python train.py --model="image classifier" --dataset="photos of plants, animals and fungi (iNaturalist)" --train_examples=38949 --image_size=32 --crop_scale_min=0.7 --horizontal_flip=true --translate=0.12 --targets=["family"] --num_classes=181 --arch="convformer" --norm="rmsnorm" --norm_position="pre" --activation="star_relu" --mlp_ratio=4 --parallel_block=false --inner_norm=false --drop_path=0.05 --patch_size=[2, 2] --depths=[3, 6, 6] --widths=[96, 192, 384] --kernel_size=5 --label_smoothing=0.1 --loss="cross_entropy" --init="lecun_normal" --residual_init="none" --optimizer="soap" --beta2=0.999 --lr=0.002 --beta1=0.95 --shampoo_beta=0.999 --eps=1e-08 --precondition_frequency=10 --max_precond_dim=512 --one_sided=true --adamw_lr_other_params=0.001 --steps=9000 --batch_size=64 --epochs=14.8 --lr_schedule="cosine" --final_lr_fraction=0 --warmup_steps=900 --weight_decay=0.2 --adamw_weight_decay_other_params=0.05
Rows from block 11, named by matrix and row number. Rows with one number belong to one neuron. Each number is 128 + 32 x the weight over the matrix's rms, rounded and kept within 0 to 255. All counts start at 0. Numbers have three digits each.
# fc1: MLP up (model.blocks.11.mlp.fc1.weight, 1536x384), inputs 344-383
# fc2: MLP down (model.blocks.11.mlp.fc2.weight, 384x1536, transposed), outputs 344-383
fc1.364:100146096127156135121105126098148130127073110131152138071062159128167136092154085123095111155144150095159109166156088200
fc1.365:098156098099126178143127058122163090137133161165056108135070055166102144042085113071129101068132114117125103134164160112
fc1.366:051102123110108126171025163208129093071119156130204147130085178203104039209124076147126063144142118133160171112134128096
fc1.367:146108076117072144156114147108157172168124140145095078142111118155155045156108156124170158113171106174075130150147170144
fc1.368:105133119128144137115105102164131129191089105128145111120150109172154109075110160085121123103167123110159205187134150154
fc1.369:129154180142096187116130141128129127149143122150101127103133108124134091138121135114113130122151147120115098137110150148
fc1.370:116099125151180131111166100167136141146157140163122111158158118158144112075135163128158162116141123137092116093099084137
fc1.371:165060154142146127121149161104126149147136184132135108123202127172084153164134126174106138085113068126150159116136114079
fc1.372:126098142132085129066095077139077132116151142159125061147128164138106165129129120109113075143098144133110153134188157126
fc1.373:096114108177104110158169181142084126106109117120137095128138147164145085126091175098109106129131152164159152130127105108
fc1.374:135125168099163120141112050165152116131176056110123138099111068184124152180080081183151134171146098133141117097106126133
fc1.375:130120096128087130143093106178127093127167126123096107133048086156100148126134122098134142123176118072117136133092203153
fc1.376:073107158126129132156130141172198164137165119124112113106122119145134069124156106083090178169135155147133111146120106060
fc1.377:138119108168035146121129090111147138124106145096132173151111103094114092112116188109143114191096176093115059112146185233
fc1.378:149135153174195190164131110153143173127101092073104189101173198159139127151118161037146115204162133094151110105147112140
fc1.379:121128143142100139143147156133154220090160125117096130112159125112143145114174172148176123147181121081120099093061117042
fc1.380:074134098113130128179121114104152160124095123120176148110071075144145086100170108145097132145093123128155129145126174154
fc1.381:096169108132114149127156099132096138178094203102107111088094120120089098096135146058081150097140101134109158177148070057
fc1.382:136101110154128108160108122101171136161124141094179074113061093150120079154146073136106136136186154170160113132175168137
fc1.383:130199137107130115102129164154145139089123115087130165056115151137129074097126130159094172124068144171080127153161075085
fc1.384:136101041184127159128160115161147116052159093066143111130135149120182139179050167066144104192185178130202118090119115133
fc1.385:147126119162090128161091106172130165129174116145150104071139058195102151094098095110125093152139130111094136122121174222
fc1.386:091133139119136092129129093128128147163152161114095113125104114130103080051128179112130141097128134168101108118136104098
fc1.387:139152124182115141167158094124127098141126121157152104147070128143125111073129096096114147161143102127126138159153110107
fc1.388:089146160095084155119095117122137150143161076138111130097138097145112124148135104115140071112137136162152163109120126133
fc1.389:097148133104148082156108131131110133126114124156116124120140110158096109141121148130161152143117173108142137076140158135
fc1.390:086134113157069104159136120164183074077102232060140157098119134213120172091147090127140167133143147090111146095185094102
fc1.391:161138095133120149139101134162139141186092137121084155139131162153123083154127158056117156143141129067101147110116149124
fc1.392:091134126123151117095119092157141167136130133136112132132104120149155103063117145109156129106145129179131103114090130081
fc1.393:174151122073150187071086106147138137193145155076100090114133119155161127130095099124124150146122095161089071153144099117
fc1.394:172150127155144194122123135130153124117099151158110117078136147112117128083133141114151147126187130126117116133087147119
fc1.395:138118093120153142151116109113116103107129118099160095080155132175136128166118169138129107194142124109159132164086139204
fc1.396:177128087115175172123140169120105099074078132050099121098136078188126147079080078159174126078158055120099118081144153169
fc1.397:113157108084093130145109129098170138174122131113132146153120090141089122127158152166115154123164147157099139100132101119
fc1.398:110076171177073145135113075102124162199143098114114084164152116152201156092168106099110103176100121071116097178154160131
fc1.399:079093095113088169101188135127131163151117099104104139101105150178133116160168199111116182140093133199159144125110156109
fc1.400:155148110116123134126158103162072177142112110103153123157142128152130137096152109130168135132150134170120095123156063129
fc1.401:150140124199112132102127137144127071138102156135117115102139138098172131095144167115119176099150164107148096136080162167
fc1.402:093174135118126098162097122122141136164100095127148143074134078150119092146118117083082143143138112140109120127075130165
fc1.403:114101111078115102110100067107150114114099135068164126099122127140143148119118078138106112118087052149145167112134191166
fc1.404:139126108159182142102146081188105157202080148148169151145175156094137145138140140107098113126183098126211147124130142044
fc1.405:134193148173099131163144072187136115110122053153078126039084153107204103134083190104143087147097202137101179154145100188
fc1.406:139072082189109047113095134135124155127126195110157152134112104149086117187115103183083102126108145153139182120151170154
fc1.407:121152128129040106117184140145159220116110107153116166156114083140049079139127101127152151191118189127101088132153067140
fc1.408:161164157146162116153101174193177156121057132087141130113067107109063077107166108168115114100146153134153135119086127139
fc1.409:085086116138158183122097124144107105026120058102121191073134114150076155131139178124117149134139172084185128157149163188
fc1.410:100176154161168121125107088111155167175095079112091110125136074095122115104157138114130140098099164126149097080142093153
fc1.411:046137127138101130154109135151173191130095119130106106138145104156109109153147157103092172156116125107120126146151123067
fc1.412:050140118120149077176113088159051148149086118115117181097102091105110160148159147153105152175159204105155123082158106121
fc1.413:135141139159144125151142137081158166157128122165150146096080056168098062147118050087087147135145105153185079133075152163
fc1.414:135151065172163118098134137130115185152174126097088083122140117111169080118123097127147158129076119151128120132086140133
fc1.415:138106122149137147135151103110146157164120138137133129097147134159124046123124101107138131185166158094087186131101062076
fc1.416:101090017074077081101053104119145124104130166082099174128103141157101104136163164129164126150105170079153141094061124199
fc1.417:171163162165118139171131182104209140095127084143126221125151119223088163120133085147142088096089170191207100175077120143
fc1.418:108115119131141140148217000143138126170144116168151169069125088108052126081097115136119169128127133101187083217132202122
fc1.419:073156113102128114120102095160095152166190106159130130138128067181122120065132110110157098094113141100138137134108160133
fc1.420:141069109103132074091122095072084124153171182111188085116146130134199188157139162117083134128156198138102076129106097116
fc1.421:134114155138169162129141119122122107136116119137118094147115102145132091117147161143132150107124113147139148094114085148
fc1.422:172115144146123160108166136115146096128136175138105172152122095093122134092121168115152113166122104140163130117139151138
fc1.423:084134140115145143093101130137133165163122127111102096114109146181127103096084153156166129121175090113111096128150140110
fc1.424:221167126143131078203093149145168102134141109051149088140112132114096128177088177111102206188118148096108149125137127145
fc1.425:119122096190153085143148153133093159124045170141165098052149142156154137189185098123143077084156153153135070110097117154
fc1.426:084168096146122087135123168083072146157129129098095191145141141166136094166151148102160165153080164090113124113104116120
fc1.427:103141136128150133169125142131112160162073084118156105094115158062151127122141127147130107085161133134075145144136100126
fc1.428:150097114076097114150092023130131133195150124080131126151150119215215117118142077092175138141172123110110185096120125108
fc1.429:124153135163130091151100102131103146101112093166109109147148100215111120138127094100086095139114138174156183146099099121
fc1.430:105130097139155110095094125131152121215155083142103140165083076174116151160079191133158144092134143115128092203081073092
fc1.431:120113099131110108172111130119090197145192103109107172105162124183166040128134119111144129137110154122114151123114143141
fc1.432:112109164130068114184094139122152142178155085119098093163089111161061094135101129147164214124162117135132101085172176101
fc1.433:077118092139169141109207086171120213076153113110150047047102169112098113129184102069160120194168130115147157116086164144
fc1.434:106179153138086128104099151087118158074192124116144108090136054097154129106097132131112135116129131179081105164103103066
fc1.435:121164169145134105108118123158158202150134127157105073131111148093127093138146073185092058175174116061125140099036151166
fc1.436:079169168144135102165149167154108119127123158148099140110120104156123110106107092106121146095078100103173078136115145155
fc1.437:110107186135105130127120091134136156138156139098127148145144135175103129137153121143162147123127121122117105119131086139
fc1.438:104134108132078078152065122127105183164169104172109161117103124126155114113140147149212124132103136161176157090084126124
fc1.439:141119124146169114114122106241014138097068154128121147201195122098092188131213067121178126107124107060200129105141125051
fc1.440:112158173099118153114124142105172144179127097164043144131135120232163152092109111067056141119131105091117094127219158200
fc1.441:155144177124135089159106120090088163167135163140136135154159120164111138121155165141081124111128128161085080114160129068
fc1.442:128144138096150123131087138103145129124134109121111142130161117149093130111107111126130120111145141128134099121133145123
fc1.443:162146127173139089114133097176127142152155104100131109128181095169144107111042135146100094194169125104134114076084154158
fc1.444:085149093197150115183111147131134118118116125131167125143132128105150079120089117131097146136130069110163171186083113123
fc1.445:105145120114123151148111150128102153172126120153104103116154132118134095110117148112122139108105130133145096110145123101
fc1.446:182144076134066172138177125064132160125171115109114129103103082161179176184080165181152122163136121074096164118017205108
fc1.447:111143119131147130098138116138123136143113149066119169125140108101123099131135113136130097140138130133099117125136176143
fc1.448:141119129106105159115110160120176129168189100160106096172141129138126061143152115120136115141131127159132129119116119159
fc1.449:101157089068147126127075122079148152117087111107111134138141100095166085144146130119111134144148111137130097132114144141
fc1.450:126140116130101133117095163110130157098158135153142099124165135096141192118079100094125123116188074144144124087078094182
fc1.451:104160125168125108120119149091137143140145115160100121155134140147106165141134135114134102088137093115160083122156133149
fc1.452:123147127100089129115134168154103205137161140111153154154144115109092069120110112128138154140122132092135128125124135096
fc1.453:044225129037089126174107118172129129202138055158114177079153108131068122136151145058123120147157080101129164093087123100
fc1.454:173168091122142146140117100151148115107124127146124143102078151112124081086144112123109125146153125114124149154116106171
fc1.455:135122104134149136157102123117113136152110144109168151112092126107134099128134105120091125135134104138082124088150159086
fc1.456:179109107125129105143164133080107181088096175077177049154183111147133154128135150157095153146175061087138162104070131098
fc1.457:113132118130146105140097102087164156137176134133109124120109112125112157068109114109175129112125120146129117162122129180
fc1.458:068122068081175117148147170205081094180141108103170073081173135168148186156088171080126116126168103122160125156110173203
fc1.459:142188126112165075133093188097039120152068107106041075082121042160072095129169125102142230107170066099143105150086119157
fc1.460:141161175134062105141159140112144169199133127107136196116120106134110141119078077113131142178136151109105137086129106102
fc1.461:129151128119113100097078103106080164134154130149180080149135096113171168152119164138185112163129140157095094073106180127
fc1.462:145122128149118133161115121099095127095139129091158087105057115144135109096133109108137101148154168157115117126107114173
fc1.463:177168119131130153104106078095046110182209159153056108124135140157172139078096139134160127162113157155113140165057158082
fc1.464:110110152127089095128151170180065122174093142134116069125147082173114131170147130099096145135116147100126095139079115161
fc1.465:116160086126182099122117186096080093105071083111191161121146141182174132100107091143111089117174106112145172121099082108
fc1.466:147125105147156128132145122131129106092117132147134149185133073130111182114096091160170128150179172119164122191097157132
fc1.467:141108098159115134139189113143159073153170135106140079131134144186148086120145114137127121141155090165119154137057117113
fc1.468:078164105149200122157076148179112109134136105115126132094132183140091147152158140152157143193188087159143067095159145160
fc1.469:138101077095149153172146145219114139114219135111120147087106103140165163138196161149078160164133150131103135164155214202
fc1.470:143151168127102140149122150126111102220136122116092099097137131116084133142116167168085139108133084110091085114135133159
fc1.471:102143137201147074097108108165122105112088082108106142118197134146162139144082167118130152115173129143102136124093102112
fc1.472:161169154164187093120119129090056126122117077157092121096141133167130240182108117074123158165104164203074120163128066184
fc1.473:098108105155141107128123109146131107046094146130165140092033158129157157120137120106133150088138170168135164080113119162
fc1.474:108113116132130095097149188134138160107142121120144181118169107158120126098086121126118112164122149154164132169108101155
fc1.475:100071154185145119068123142177142113116101149110082100151107169142166141100146178183110153129129131147180103103143152186
fc1.476:146117131129137161101123131113157126121151138128122137120109128119127124128088116113119123129125131133095117121115148170
fc1.477:119154117231099175151135174189133126059079135088120144101069156177171181162122197098109117183170122145131138085089136188
fc1.478:090137123101100140103094107107138090125139115128142147154134115133149128113135128098171097176095164138054092047127065095
fc1.479:131077128106121113118158138102148147170176137112127122142138109118124124127115112120164152158133160120142109109094084144
fc1.480:116108123141156105107135122139123152153174081116149143168102112148157130093105183086154130158125122126125168107105117056
fc1.481:151140087123108125112132100151130120106131123133148109130158152154129118137151135146137109122147115113124122143093149098
fc1.482:136159085162134159124121138102160107135059142128187183075082130108114107112149171107124104161172178084115133132095132136
fc1.483:145080156111087163124126137143137154134180080102083113167154043146117145142093113116144124156125110127109103109173089125
fc1.484:152164115085140131162125155046110181182122161159158090068113110151149119117067114069103207125237167142181145082106104154
fc1.485:128130109170122156124143144170115149125109126164166078091163139151153111120124109113100117150136162107131118130107061138
fc1.486:153169136146141136151105137125157202133137140115131143092133113182113164105130107140100100160116141113178126157110118151
fc1.487:116155082202122138084055126095081062168063193165138101057082092087130105132161104127081132139103128142122137000122126159
fc1.488:087163182064069117114089088139104123155133127158119078049206148178121097136083189107169135149105138142146180166106088155
fc1.489:109157149145156138109136113173144101113132088111146157116111142157101128137145059168135149173097092130091151135126093135
fc1.490:100116099085093106136098143150129154111127143169106181123133057189152106125099102106174136120134122148104133100084096116
fc1.491:152141141188079172174138097162143108118133130147059174110202179148097137114089112153190088143144151120152115069093132092
fc1.492:141157137098153149162121163135164195194096134106143106177075120136196137111170138133091135122127131216113134093139096095
fc1.493:165133102080156146097188177142090143113156117101116126057118137154139162148111122147142066187139165132123106195122078155
fc1.494:097190161104138119104097113139126103165103097112100108077117133171067097120121123138134108148111080128159077137145141090
fc1.495:155060114131117113058105120054096109123209026117108088165114083100130195118121039086137082126074099179059119143106134098
fc1.496:051115200173111142120156168139192078135092141120136148092112096097147186144172123136168154138123136114175209127099174142
fc1.497:100137137112119136161110107100157121119117085105154138108133106143116089093098131122126082166139100152120128137110153136
fc1.498:069138088107135121129100163218177098116144141120135148090153151103108133073132128132184149073156133101165107142121186169
fc1.499:116102111128119123160135148114132215117105111092135101137129084111142152124147119128132132168134136135160121139137129133
fc1.500:134199141118181134052147158158109139161078136077180088067156131157131068095106136104170133172136080150181168157104120159
fc1.501:074135112111126145128075131105142101123171076146070100127096137195122107113110136052070168111111101133087123130100143184
fc1.502:057115093168090159125126151124128097128187145097118085037081081100118130056134110169144135083097076105182169150174169144
fc1.503:118105099138106095144057140111116105101091084110141124067133178123117089077128046086178203149096116152088158176109122133
fc2.364:124123155103169113139110109184115105191125069086115091054102107093152165137098150169069131134118182129138121169069160075
fc2.365:121102164095080186158167103094174103104177149165077110112099137133149158167155100197101125180093131139105131160099142167
fc2.366:165112126154173048090071134147126132074092129100183096127161121069173176147170189131113097123139110120171087133132169124
fc2.367:095114170166111148129168165113145153154152103083104133129155145118179141132112151152123162150134106142136143138119115131
fc2.368:141096179072050126179147176075078110047093075170168192084108076128129126186089122138139163136057154098135161102094170126
fc2.369:139134142146084133128123131136139126118136130110125132100094099109118141129126093129116122134111143149093090134138134118
fc2.370:124115127101114133126114131110122076087113089111131168128108159111118111112115149149098129107108132146123145108128147108
fc2.371:167097203166103139120161092160110087126173131116147139164130124156119099123093123135115137138177131099135089160136114142
fc2.372:088141129106121132154142162055127122140088141114097096138095128129157138106194087076075151125127140120127145135141112080
fc2.373:148133145101165136134128090141126101119071119094109132182157157118104135155161163098127107079134112139120131142122109069
fc2.374:133135096160143143155190138119222102163167158126161125093174133131146100148107072145118106169168114178160118137147091105
fc2.375:143099171138134094151202168146055114116127124100126132097182088151131135134147173132205116131154091124196087110121136146
fc2.376:118142109115147133143091171075091123144173114166124123133152144104131092072073078132125147164173125156091188181142109143
fc2.377:139185130177142157099165091093204162110046104132185173056102115088085107143111141126132165134159096111180034118167127085
fc2.378:153154123089168147121119135139170053086110116128153149107133165077106093120145145087075083141135099109170144146122113115
fc2.379:067141082122090105146122153071080099131185150085153157124076098107182178149119163119117110116140183134144126112106127067
fc2.380:117167116109162152131183127141144137140135150133110184151167158126150150156110149186162159156201178095115171097153164219
fc2.381:122164179140122117139169167105117103095169123137090092213154117116138095106116094111108204169152115148132113120148119125
fc2.382:132113097079184124189161157124104195105102084123094136215138165138166088140241215148141137167086149153092154143125111138
fc2.383:142167137112107105111129157102124164121105153137118127119197133104155131093220111221161117157097190132070132110150119168
fc2.384:139131111146160099127132135135106117125101179145088185113148119120120058165143187099109105117133124134168134120122070083
fc2.385:087139150121140122153154127096126111139074130057116194102100111113035118165142192147111153095115106153166145149162040083
fc2.386:118122150144131136146163104127138115145144150119142118137115111117140123129112100135116155150151137131106105122122160094
fc2.387:130152143099113142137138122147124148106122169105122134140160111120119159130176158165092168138112142132073121129099168080
fc2.388:066118082130157132112188124135127133141192122086162078090128114149081121160118165183123107141163117140172129150161123111
fc2.389:136161135108144100162160129091139074156124099070146111142105132124138127159110144164092104150154116113156126117153116158
fc2.390:197043149177143095047208105136149135188154150129103093189150195168101111211068059159151121083110189161059064120119133098
fc2.391:177123111115101081168157125153099061071086112150180158148137119100098140108135144150147135111092161110171097145134132132
fc2.392:125122151113104167098165133125137096156136162104133105112134108127127070134084073136137142131166148117098094157115156108
fc2.393:101095154140087150184154097106090138144140120103111153116128129153129155153146098068093091120093153157157140098118121106
fc2.394:148113127140131104099147135154128123110125121119114123114094142132126123127137126121169161147145152138078111140095157125
fc2.395:174137127128099104112145103106111084120129114108153138109067109111107162189135167117101127120120132121151069105116118145
fc2.396:105020132102146166033123073095196141164160115142080104165175127184131155167068141093195097135119039124094145164114191176
fc2.397:153128126102166138124129129126122103111137110121131173145146162145127107146155116140109115167095155145143152144136069133
fc2.398:077142144130092123159156165116121072129093204177141127197124109122105138124094133108120135082059116115233178133166108046
fc2.399:149103155118154121182096142138095094129128125117132143128162108148118137124099126140163183136135165088113159103161162116
fc2.400:097075171137099140119109127136115144124078133126094129093079125106105107153134155173155135151099100163169106110142129142
fc2.401:143098091145139128111148111123146112102139142121170125099100125107153119118130105128133159131151151133104117149102160103
fc2.402:119121099128134159125169127115103125131112171146100132134147150125155134090146163185116146146163143142095135132152130172
fc2.403:141127139109167083143157098056087135157120160144129103159158083149178143104113190146135152184125108112148070186090167129
fc2.404:152128099122114065114124146049117083152154086067086127108099118158158255074121055159155019166136214044195173081130181184
fc2.405:116178155044255185175115079151144171212127059123084148149207086178137210056079155129106166211199217211122173127174185080
fc2.406:142094090125124103161135174157099178107133092094127154067134091151154108169115110154105117100112125148191115139162169141
fc2.407:060136148065094138169113126155124154099076152202051135093114126112062125120125080135159106112077092187101143114183111150
fc2.408:131144114110117150154132178100122153130127135121186135172108121047119115135142135115143089126160134084102127135136109169
fc2.409:168091117226176153085184088150171140065148019145123164187134070124093170131083198052119153099101095094161116111109195163
fc2.410:129072117142132096128122140146065172137166125044147117062148124149161136110137130160125099125112152150101121135098138101
fc2.411:163110107140126169100107128101101126125179087158115117159131152125104124125043109158156164131156126141129144186131120127
fc2.412:110132134077237145138117096101109083167107099055153084098082121079154166088157150126132113142107189112138142118170149079
fc2.413:119126102159157194139138148132125162106108152145084148173158132145169126123157182210147126134161201087046142111162127250
fc2.414:085159077110109105103125150100109141131120083104124160127131125120191203128147165148065178129046090165054161117114137139
fc2.415:152127146114118107148151137166135065094137090131143149148140189146133134105137076150115090116151130163160142128134145131
fc2.416:131096134141143093167174182140076075092148048128120136145184109187185141113172217069148101102104106057144149058132172130
fc2.417:100138154142106094081149107111121138133123097127095133186150127119084173157165173113049188137118175092185062135113157127
fc2.418:144139129155164146143147132192187028157083086124116150187083152171208168125094132116111070165109172110147113142153189108
fc2.419:105113162119128140126122162089089093110151095130109077096143146139124158119127150115086135128116147110159191114122109139
fc2.420:129146155103099116117157161118116055113110156154163132191077159112153091165125102143092192120110169130153126111140157066
fc2.421:128143101136143116142104175143122121113151145145141123137116092069122119134104124124099143098047104124103101142129102106
fc2.422:118067127145107103151138164142142113113102094123109113126092123122106130133097103159119163117188125126113091131090178113
fc2.423:106116158159145108140138107134152171160108162102149101110122134110135125143120131126119154148114138122090115146101131137
fc2.424:047139079112114207097120047150150127108134080110113112113088072139176149142127140103139104155157121138176159153158126072
fc2.425:145110137090155137086196173123119168093065113089076134116074112084147132059107137210079132147137143146117116175138150105
fc2.426:105139083103143102122150114133099105123148109049167151131054142089139164153143132170142126130126165103159150114149164152
fc2.427:147119128125092160139135166092144123124140137122131106109103124104106155130140116127106139166122097107096124173095111109
fc2.428:107103154202138141172171160093132083115050135107200084138156178174109130093118065007114074105032082160172153106113141060
fc2.429:071098152109154136162154147128146121146125076136142049026130180058114140162139095142109137093161121166134110126136084079
fc2.430:086178170097141151074212121119134133183141202127034101064129152139174194214170060157029159070153140079110167112087152126
fc2.431:113126076076133128162105111110077105132104110102154162145116159109100180156153160150140158130149138118128149088140163142
fc2.432:125083138160129109105159153130135138095063101142153129138171102120115123135141127095193161116111142113111114130124122136
fc2.433:075089038096129115080154071118132071084119088111102217197128128116114121114171140176174067108073102057174177116094109170
fc2.434:088130191111116104124171139095076160160102151150116121137131110087139123119175115170133183137112136138127149104178073114
fc2.435:139152168173084138142172073137104117111093090117083140147142087138094131017013118052125149100109186156155116134137101133
fc2.436:136127132177143161117117168134102161120157114113110124101141094114185166114118146119089154130142145097086129137132101095
fc2.437:135085114143146121177122167118129136126145120172107122137113157113093186121138145076100153091144102143137160140124102170
fc2.438:094136124112104107118148157130088117133096167173165144160087128129136108125129103105162141125133119135131170094141164131
fc2.439:143125095169145114137148214009162104196135045076089169078189124155221255126141103132169057106157144047194189098186210176
fc2.440:090112074040168188096087129057201157125147112104085088143135122165130159096151114053094109091157120132122131102103169152
fc2.441:105149168163077103158149120130133070126135133129171179123106148111110127124093078140105136123180146088114142085159106140
fc2.442:120129150131129132140130124148146107147120145128128139115127130137125148132121120159129138130139141155124117141129139114
fc2.443:162111137139149132151124076129085087176061137161130151097071132116123182158150120155133096087140155077147103127128156113
fc2.444:146152182136117158161205122090132113099105117160151183114103163105142116125152088149129061078159120125118182137169118120
fc2.445:134124121124129137145134113126146110125141155103147105096099127143152117114110140124087126166128129116123129119120112114
fc2.446:075086144141143178064104099107155140115128032154125078135130035164110160088227126128056143126105079112121100123179076126
fc2.447:117140152122140142106168132122130109118122146155142152142134128150134138144114149159127140151132151127157137137136136142
fc2.448:114118192090155094128141081132086075132141139157133191178229171210108142082139170161149064213121178142111135148139142101
fc2.449:114139057137164138088164099104154177155125150129119210203193133180175110087118133138111151121173182095113174129150180169
fc2.450:161091142139127109148168155109125166144156109147096081113134104059110157119135119095110112054148129160176082133123167157
fc2.451:096107124076171142124110147113142152081105132142073079112178131132181111140146138136093080141156154099081163094151143195
fc2.452:088112142134103142098142166182098105100109116167098129113104118112106158111120112155179114130095091152116128164124143170
fc2.453:121093053080174131118109104135079147157224051000167110132093112130163072106059180159124076111207157148180169182088125121
fc2.454:119097148128146138108156146132131133119120133127123125102137136139137131122127109124128152113153129121154093116147132084
fc2.455:096133147116133112128119163158158073122132128121147126102104146138124145159093134164098140184117176096154087153162149124
fc2.456:147182164080096135111103161114131083117075127127140169133141139080107149117127151182106174161151161050142068128165109110
fc2.457:109097149137092125155123120188135131147153094118112111141092083138134132129135090116111116111134158114120101130107131128
fc2.458:085076149111109107107127182092154106158176133118097116179093132181093139083188131151146157157107159101133078153102075092
fc2.459:031069093112142072148173148127115165120117195111221056156208075124083168168219178172108100117152085055080081120148119135
fc2.460:138085119146132145156106153131130137155137110150078123101141136102092136120142112146147096129086118167111114108142106120
fc2.461:112117130125132151122137174099160107150111074143157124118109080127134133156106092134126138154094191098179085158146110126
fc2.462:085115124122140107117148121129169156170121092118121096109136128080131143113166083211093122124134158145186119121065153090
fc2.463:103081113129089115121174192121135067099070145153168131156090097190091121117149168091103115087176129135113137140081097138
fc2.464:104121127111113146117112092123103079096135112074116146155165134113130155135155195119075170155152095143169104110161111114
fc2.465:077189142116121145127098114088130113145143076071149117085094151053096133142128174093091159140159216096126111060112154134
fc2.466:135035123070131180106143199077120097035098176137173125143144107179154143201110091095151131071065171072090175116183139185
fc2.467:095146135134111108110127119068083137107108181158138134199081185150136099105165126215114155142084183086120174072208124123
fc2.468:126105150078138146122144075140090132158207165151082104179120156154199199132110127130135117207090138097120054143135101109
fc2.469:098172207161132090084181139116135056149193157122133125138134238076179084138169102220113114172123221167127106095132074188
fc2.470:139141126211135139059082135121148179071156172153108162148117105147104168137152079136129117142135090111117152101136120145
fc2.471:151103153133138132164110133114138142119173142146181150106114099092139114154117129135118126112109130129126165115098147087
fc2.472:089134126114087130139141172095131095072026174137156083151087218120090158159223094180160174094164118116149176069110127110
fc2.473:168112159162129141094163099166128139149108109136063114110134151171129203118131182130123175092155095108154076111199160085
fc2.474:100154113130139114126111128144131142140120102124119118115123153142144141168109131142110128142166139143144149125158121128
fc2.475:129186124130143086110168095114166111138114122126131099171137133124112071146174146160148085112109172108154105082095166163
fc2.476:134080124139127114119132138127131126100105120098139113153105111128107154121113129147120153136157111153134119145143171132
fc2.477:128162176143182146190087097126108110137082137111127184094200114147113106155157157129170101055091127055109136067150110103
fc2.478:155132141124106106148139163140123085135162125173146115086142154164128107155080122155059091133109091150133111187109096140
fc2.479:119116146114122129130110107137139095121131091134146153110141149103123113112119121139126107116110141132103162130153120105
fc2.480:128104114104106134137109102064072136133104107108133147119132202095129163138151162161091113150116108092159165046144154127
fc2.481:159097159124158126079125193169132093129110105131072165084139186140139116134095140121185167154072167133092166100127104118
fc2.482:157097139095182076112178103132112132093099119091143082118085122175131173131097137169118097138146161125113089137098164123
fc2.483:139129119110139128119188132151134109111059137130093126158159116098091114109127128154118120146082118194083105109121179122
fc2.484:157135060059214187145112097096147098137054099161115198180162156097110067165151152212132101173161162138100164082145078104
fc2.485:135113102150146141135105126124116152157151123091128131131158118154124157122120128097101164202102170125092101168166123109
fc2.486:126128102110081156157145107077067175133123113171062107124109104115159096104104135192169142115094123182119118118156119134
fc2.487:116162159092177101143170140122128163174162107123111123145065120149135119083063091075143145134178123148117121255124114094
fc2.488:117111091163085107117177170088080151167127118122116095109153164125121128138132167209058147120107156174107143109133113121
fc2.489:151124154134092078137131135121138133139142124128098139113114145122102152157122135129088136091111136145107112133137086118
fc2.490:148114101162167152117125074075103104123054142069113137124158161123080111120118165192108157120143161136146108093093099148
fc2.491:163073117132116123152149089114118126156053121080099207138086107133124118108125187152198160117074136168153106114086050096
fc2.492:126128118128102162132128128136102112202114100206138158122149099117092193136157102111166139112111117154137148089115120141
fc2.493:211130139111076133169128152069129108088130155085169143121057060152092171193154149099104122155075116098115105159108140169
fc2.494:094119102128111115137147119091123129116153161152120113128142136177109153153069128156112124145147124154138147095109141155
fc2.495:118183143013084113161088089114212187242152155185129208143130131132156091159073106236099087183116092128173129117063123153
fc2.496:173116088115137164099087077133094105106075138143133083099119056135108164118160071104131104155169086086179138131138123104
fc2.497:131141128151167086167169138099097115096094134144147155125137132121130155136124167149158135180161151160111153137156126164
fc2.498:092158144145140098119104084095087124179054068117179133027082109126147148135148134083114141082114081144161152036089131144
fc2.499:162130150162168151099132125140129113115095145127100123151116164147084114097082143142113122143135134150157115177114134116
fc2.500:137190121071108161141121097098106089124090169172066109134146110080185134193145190144097153175101156107159090092179066128
fc2.501:107104138106109100130107186056137094136093114139134113072137109119098174136122145078089164124168119135096159103096138133
fc2.502:108119149077082136163157174036128135139109138088104085149113172124149183137225123127169102075077148091130239113107133136
fc2.503:116125172101147131140199120177157058110117123152143106148126206154080149179124139141110130128131113074127111161113126137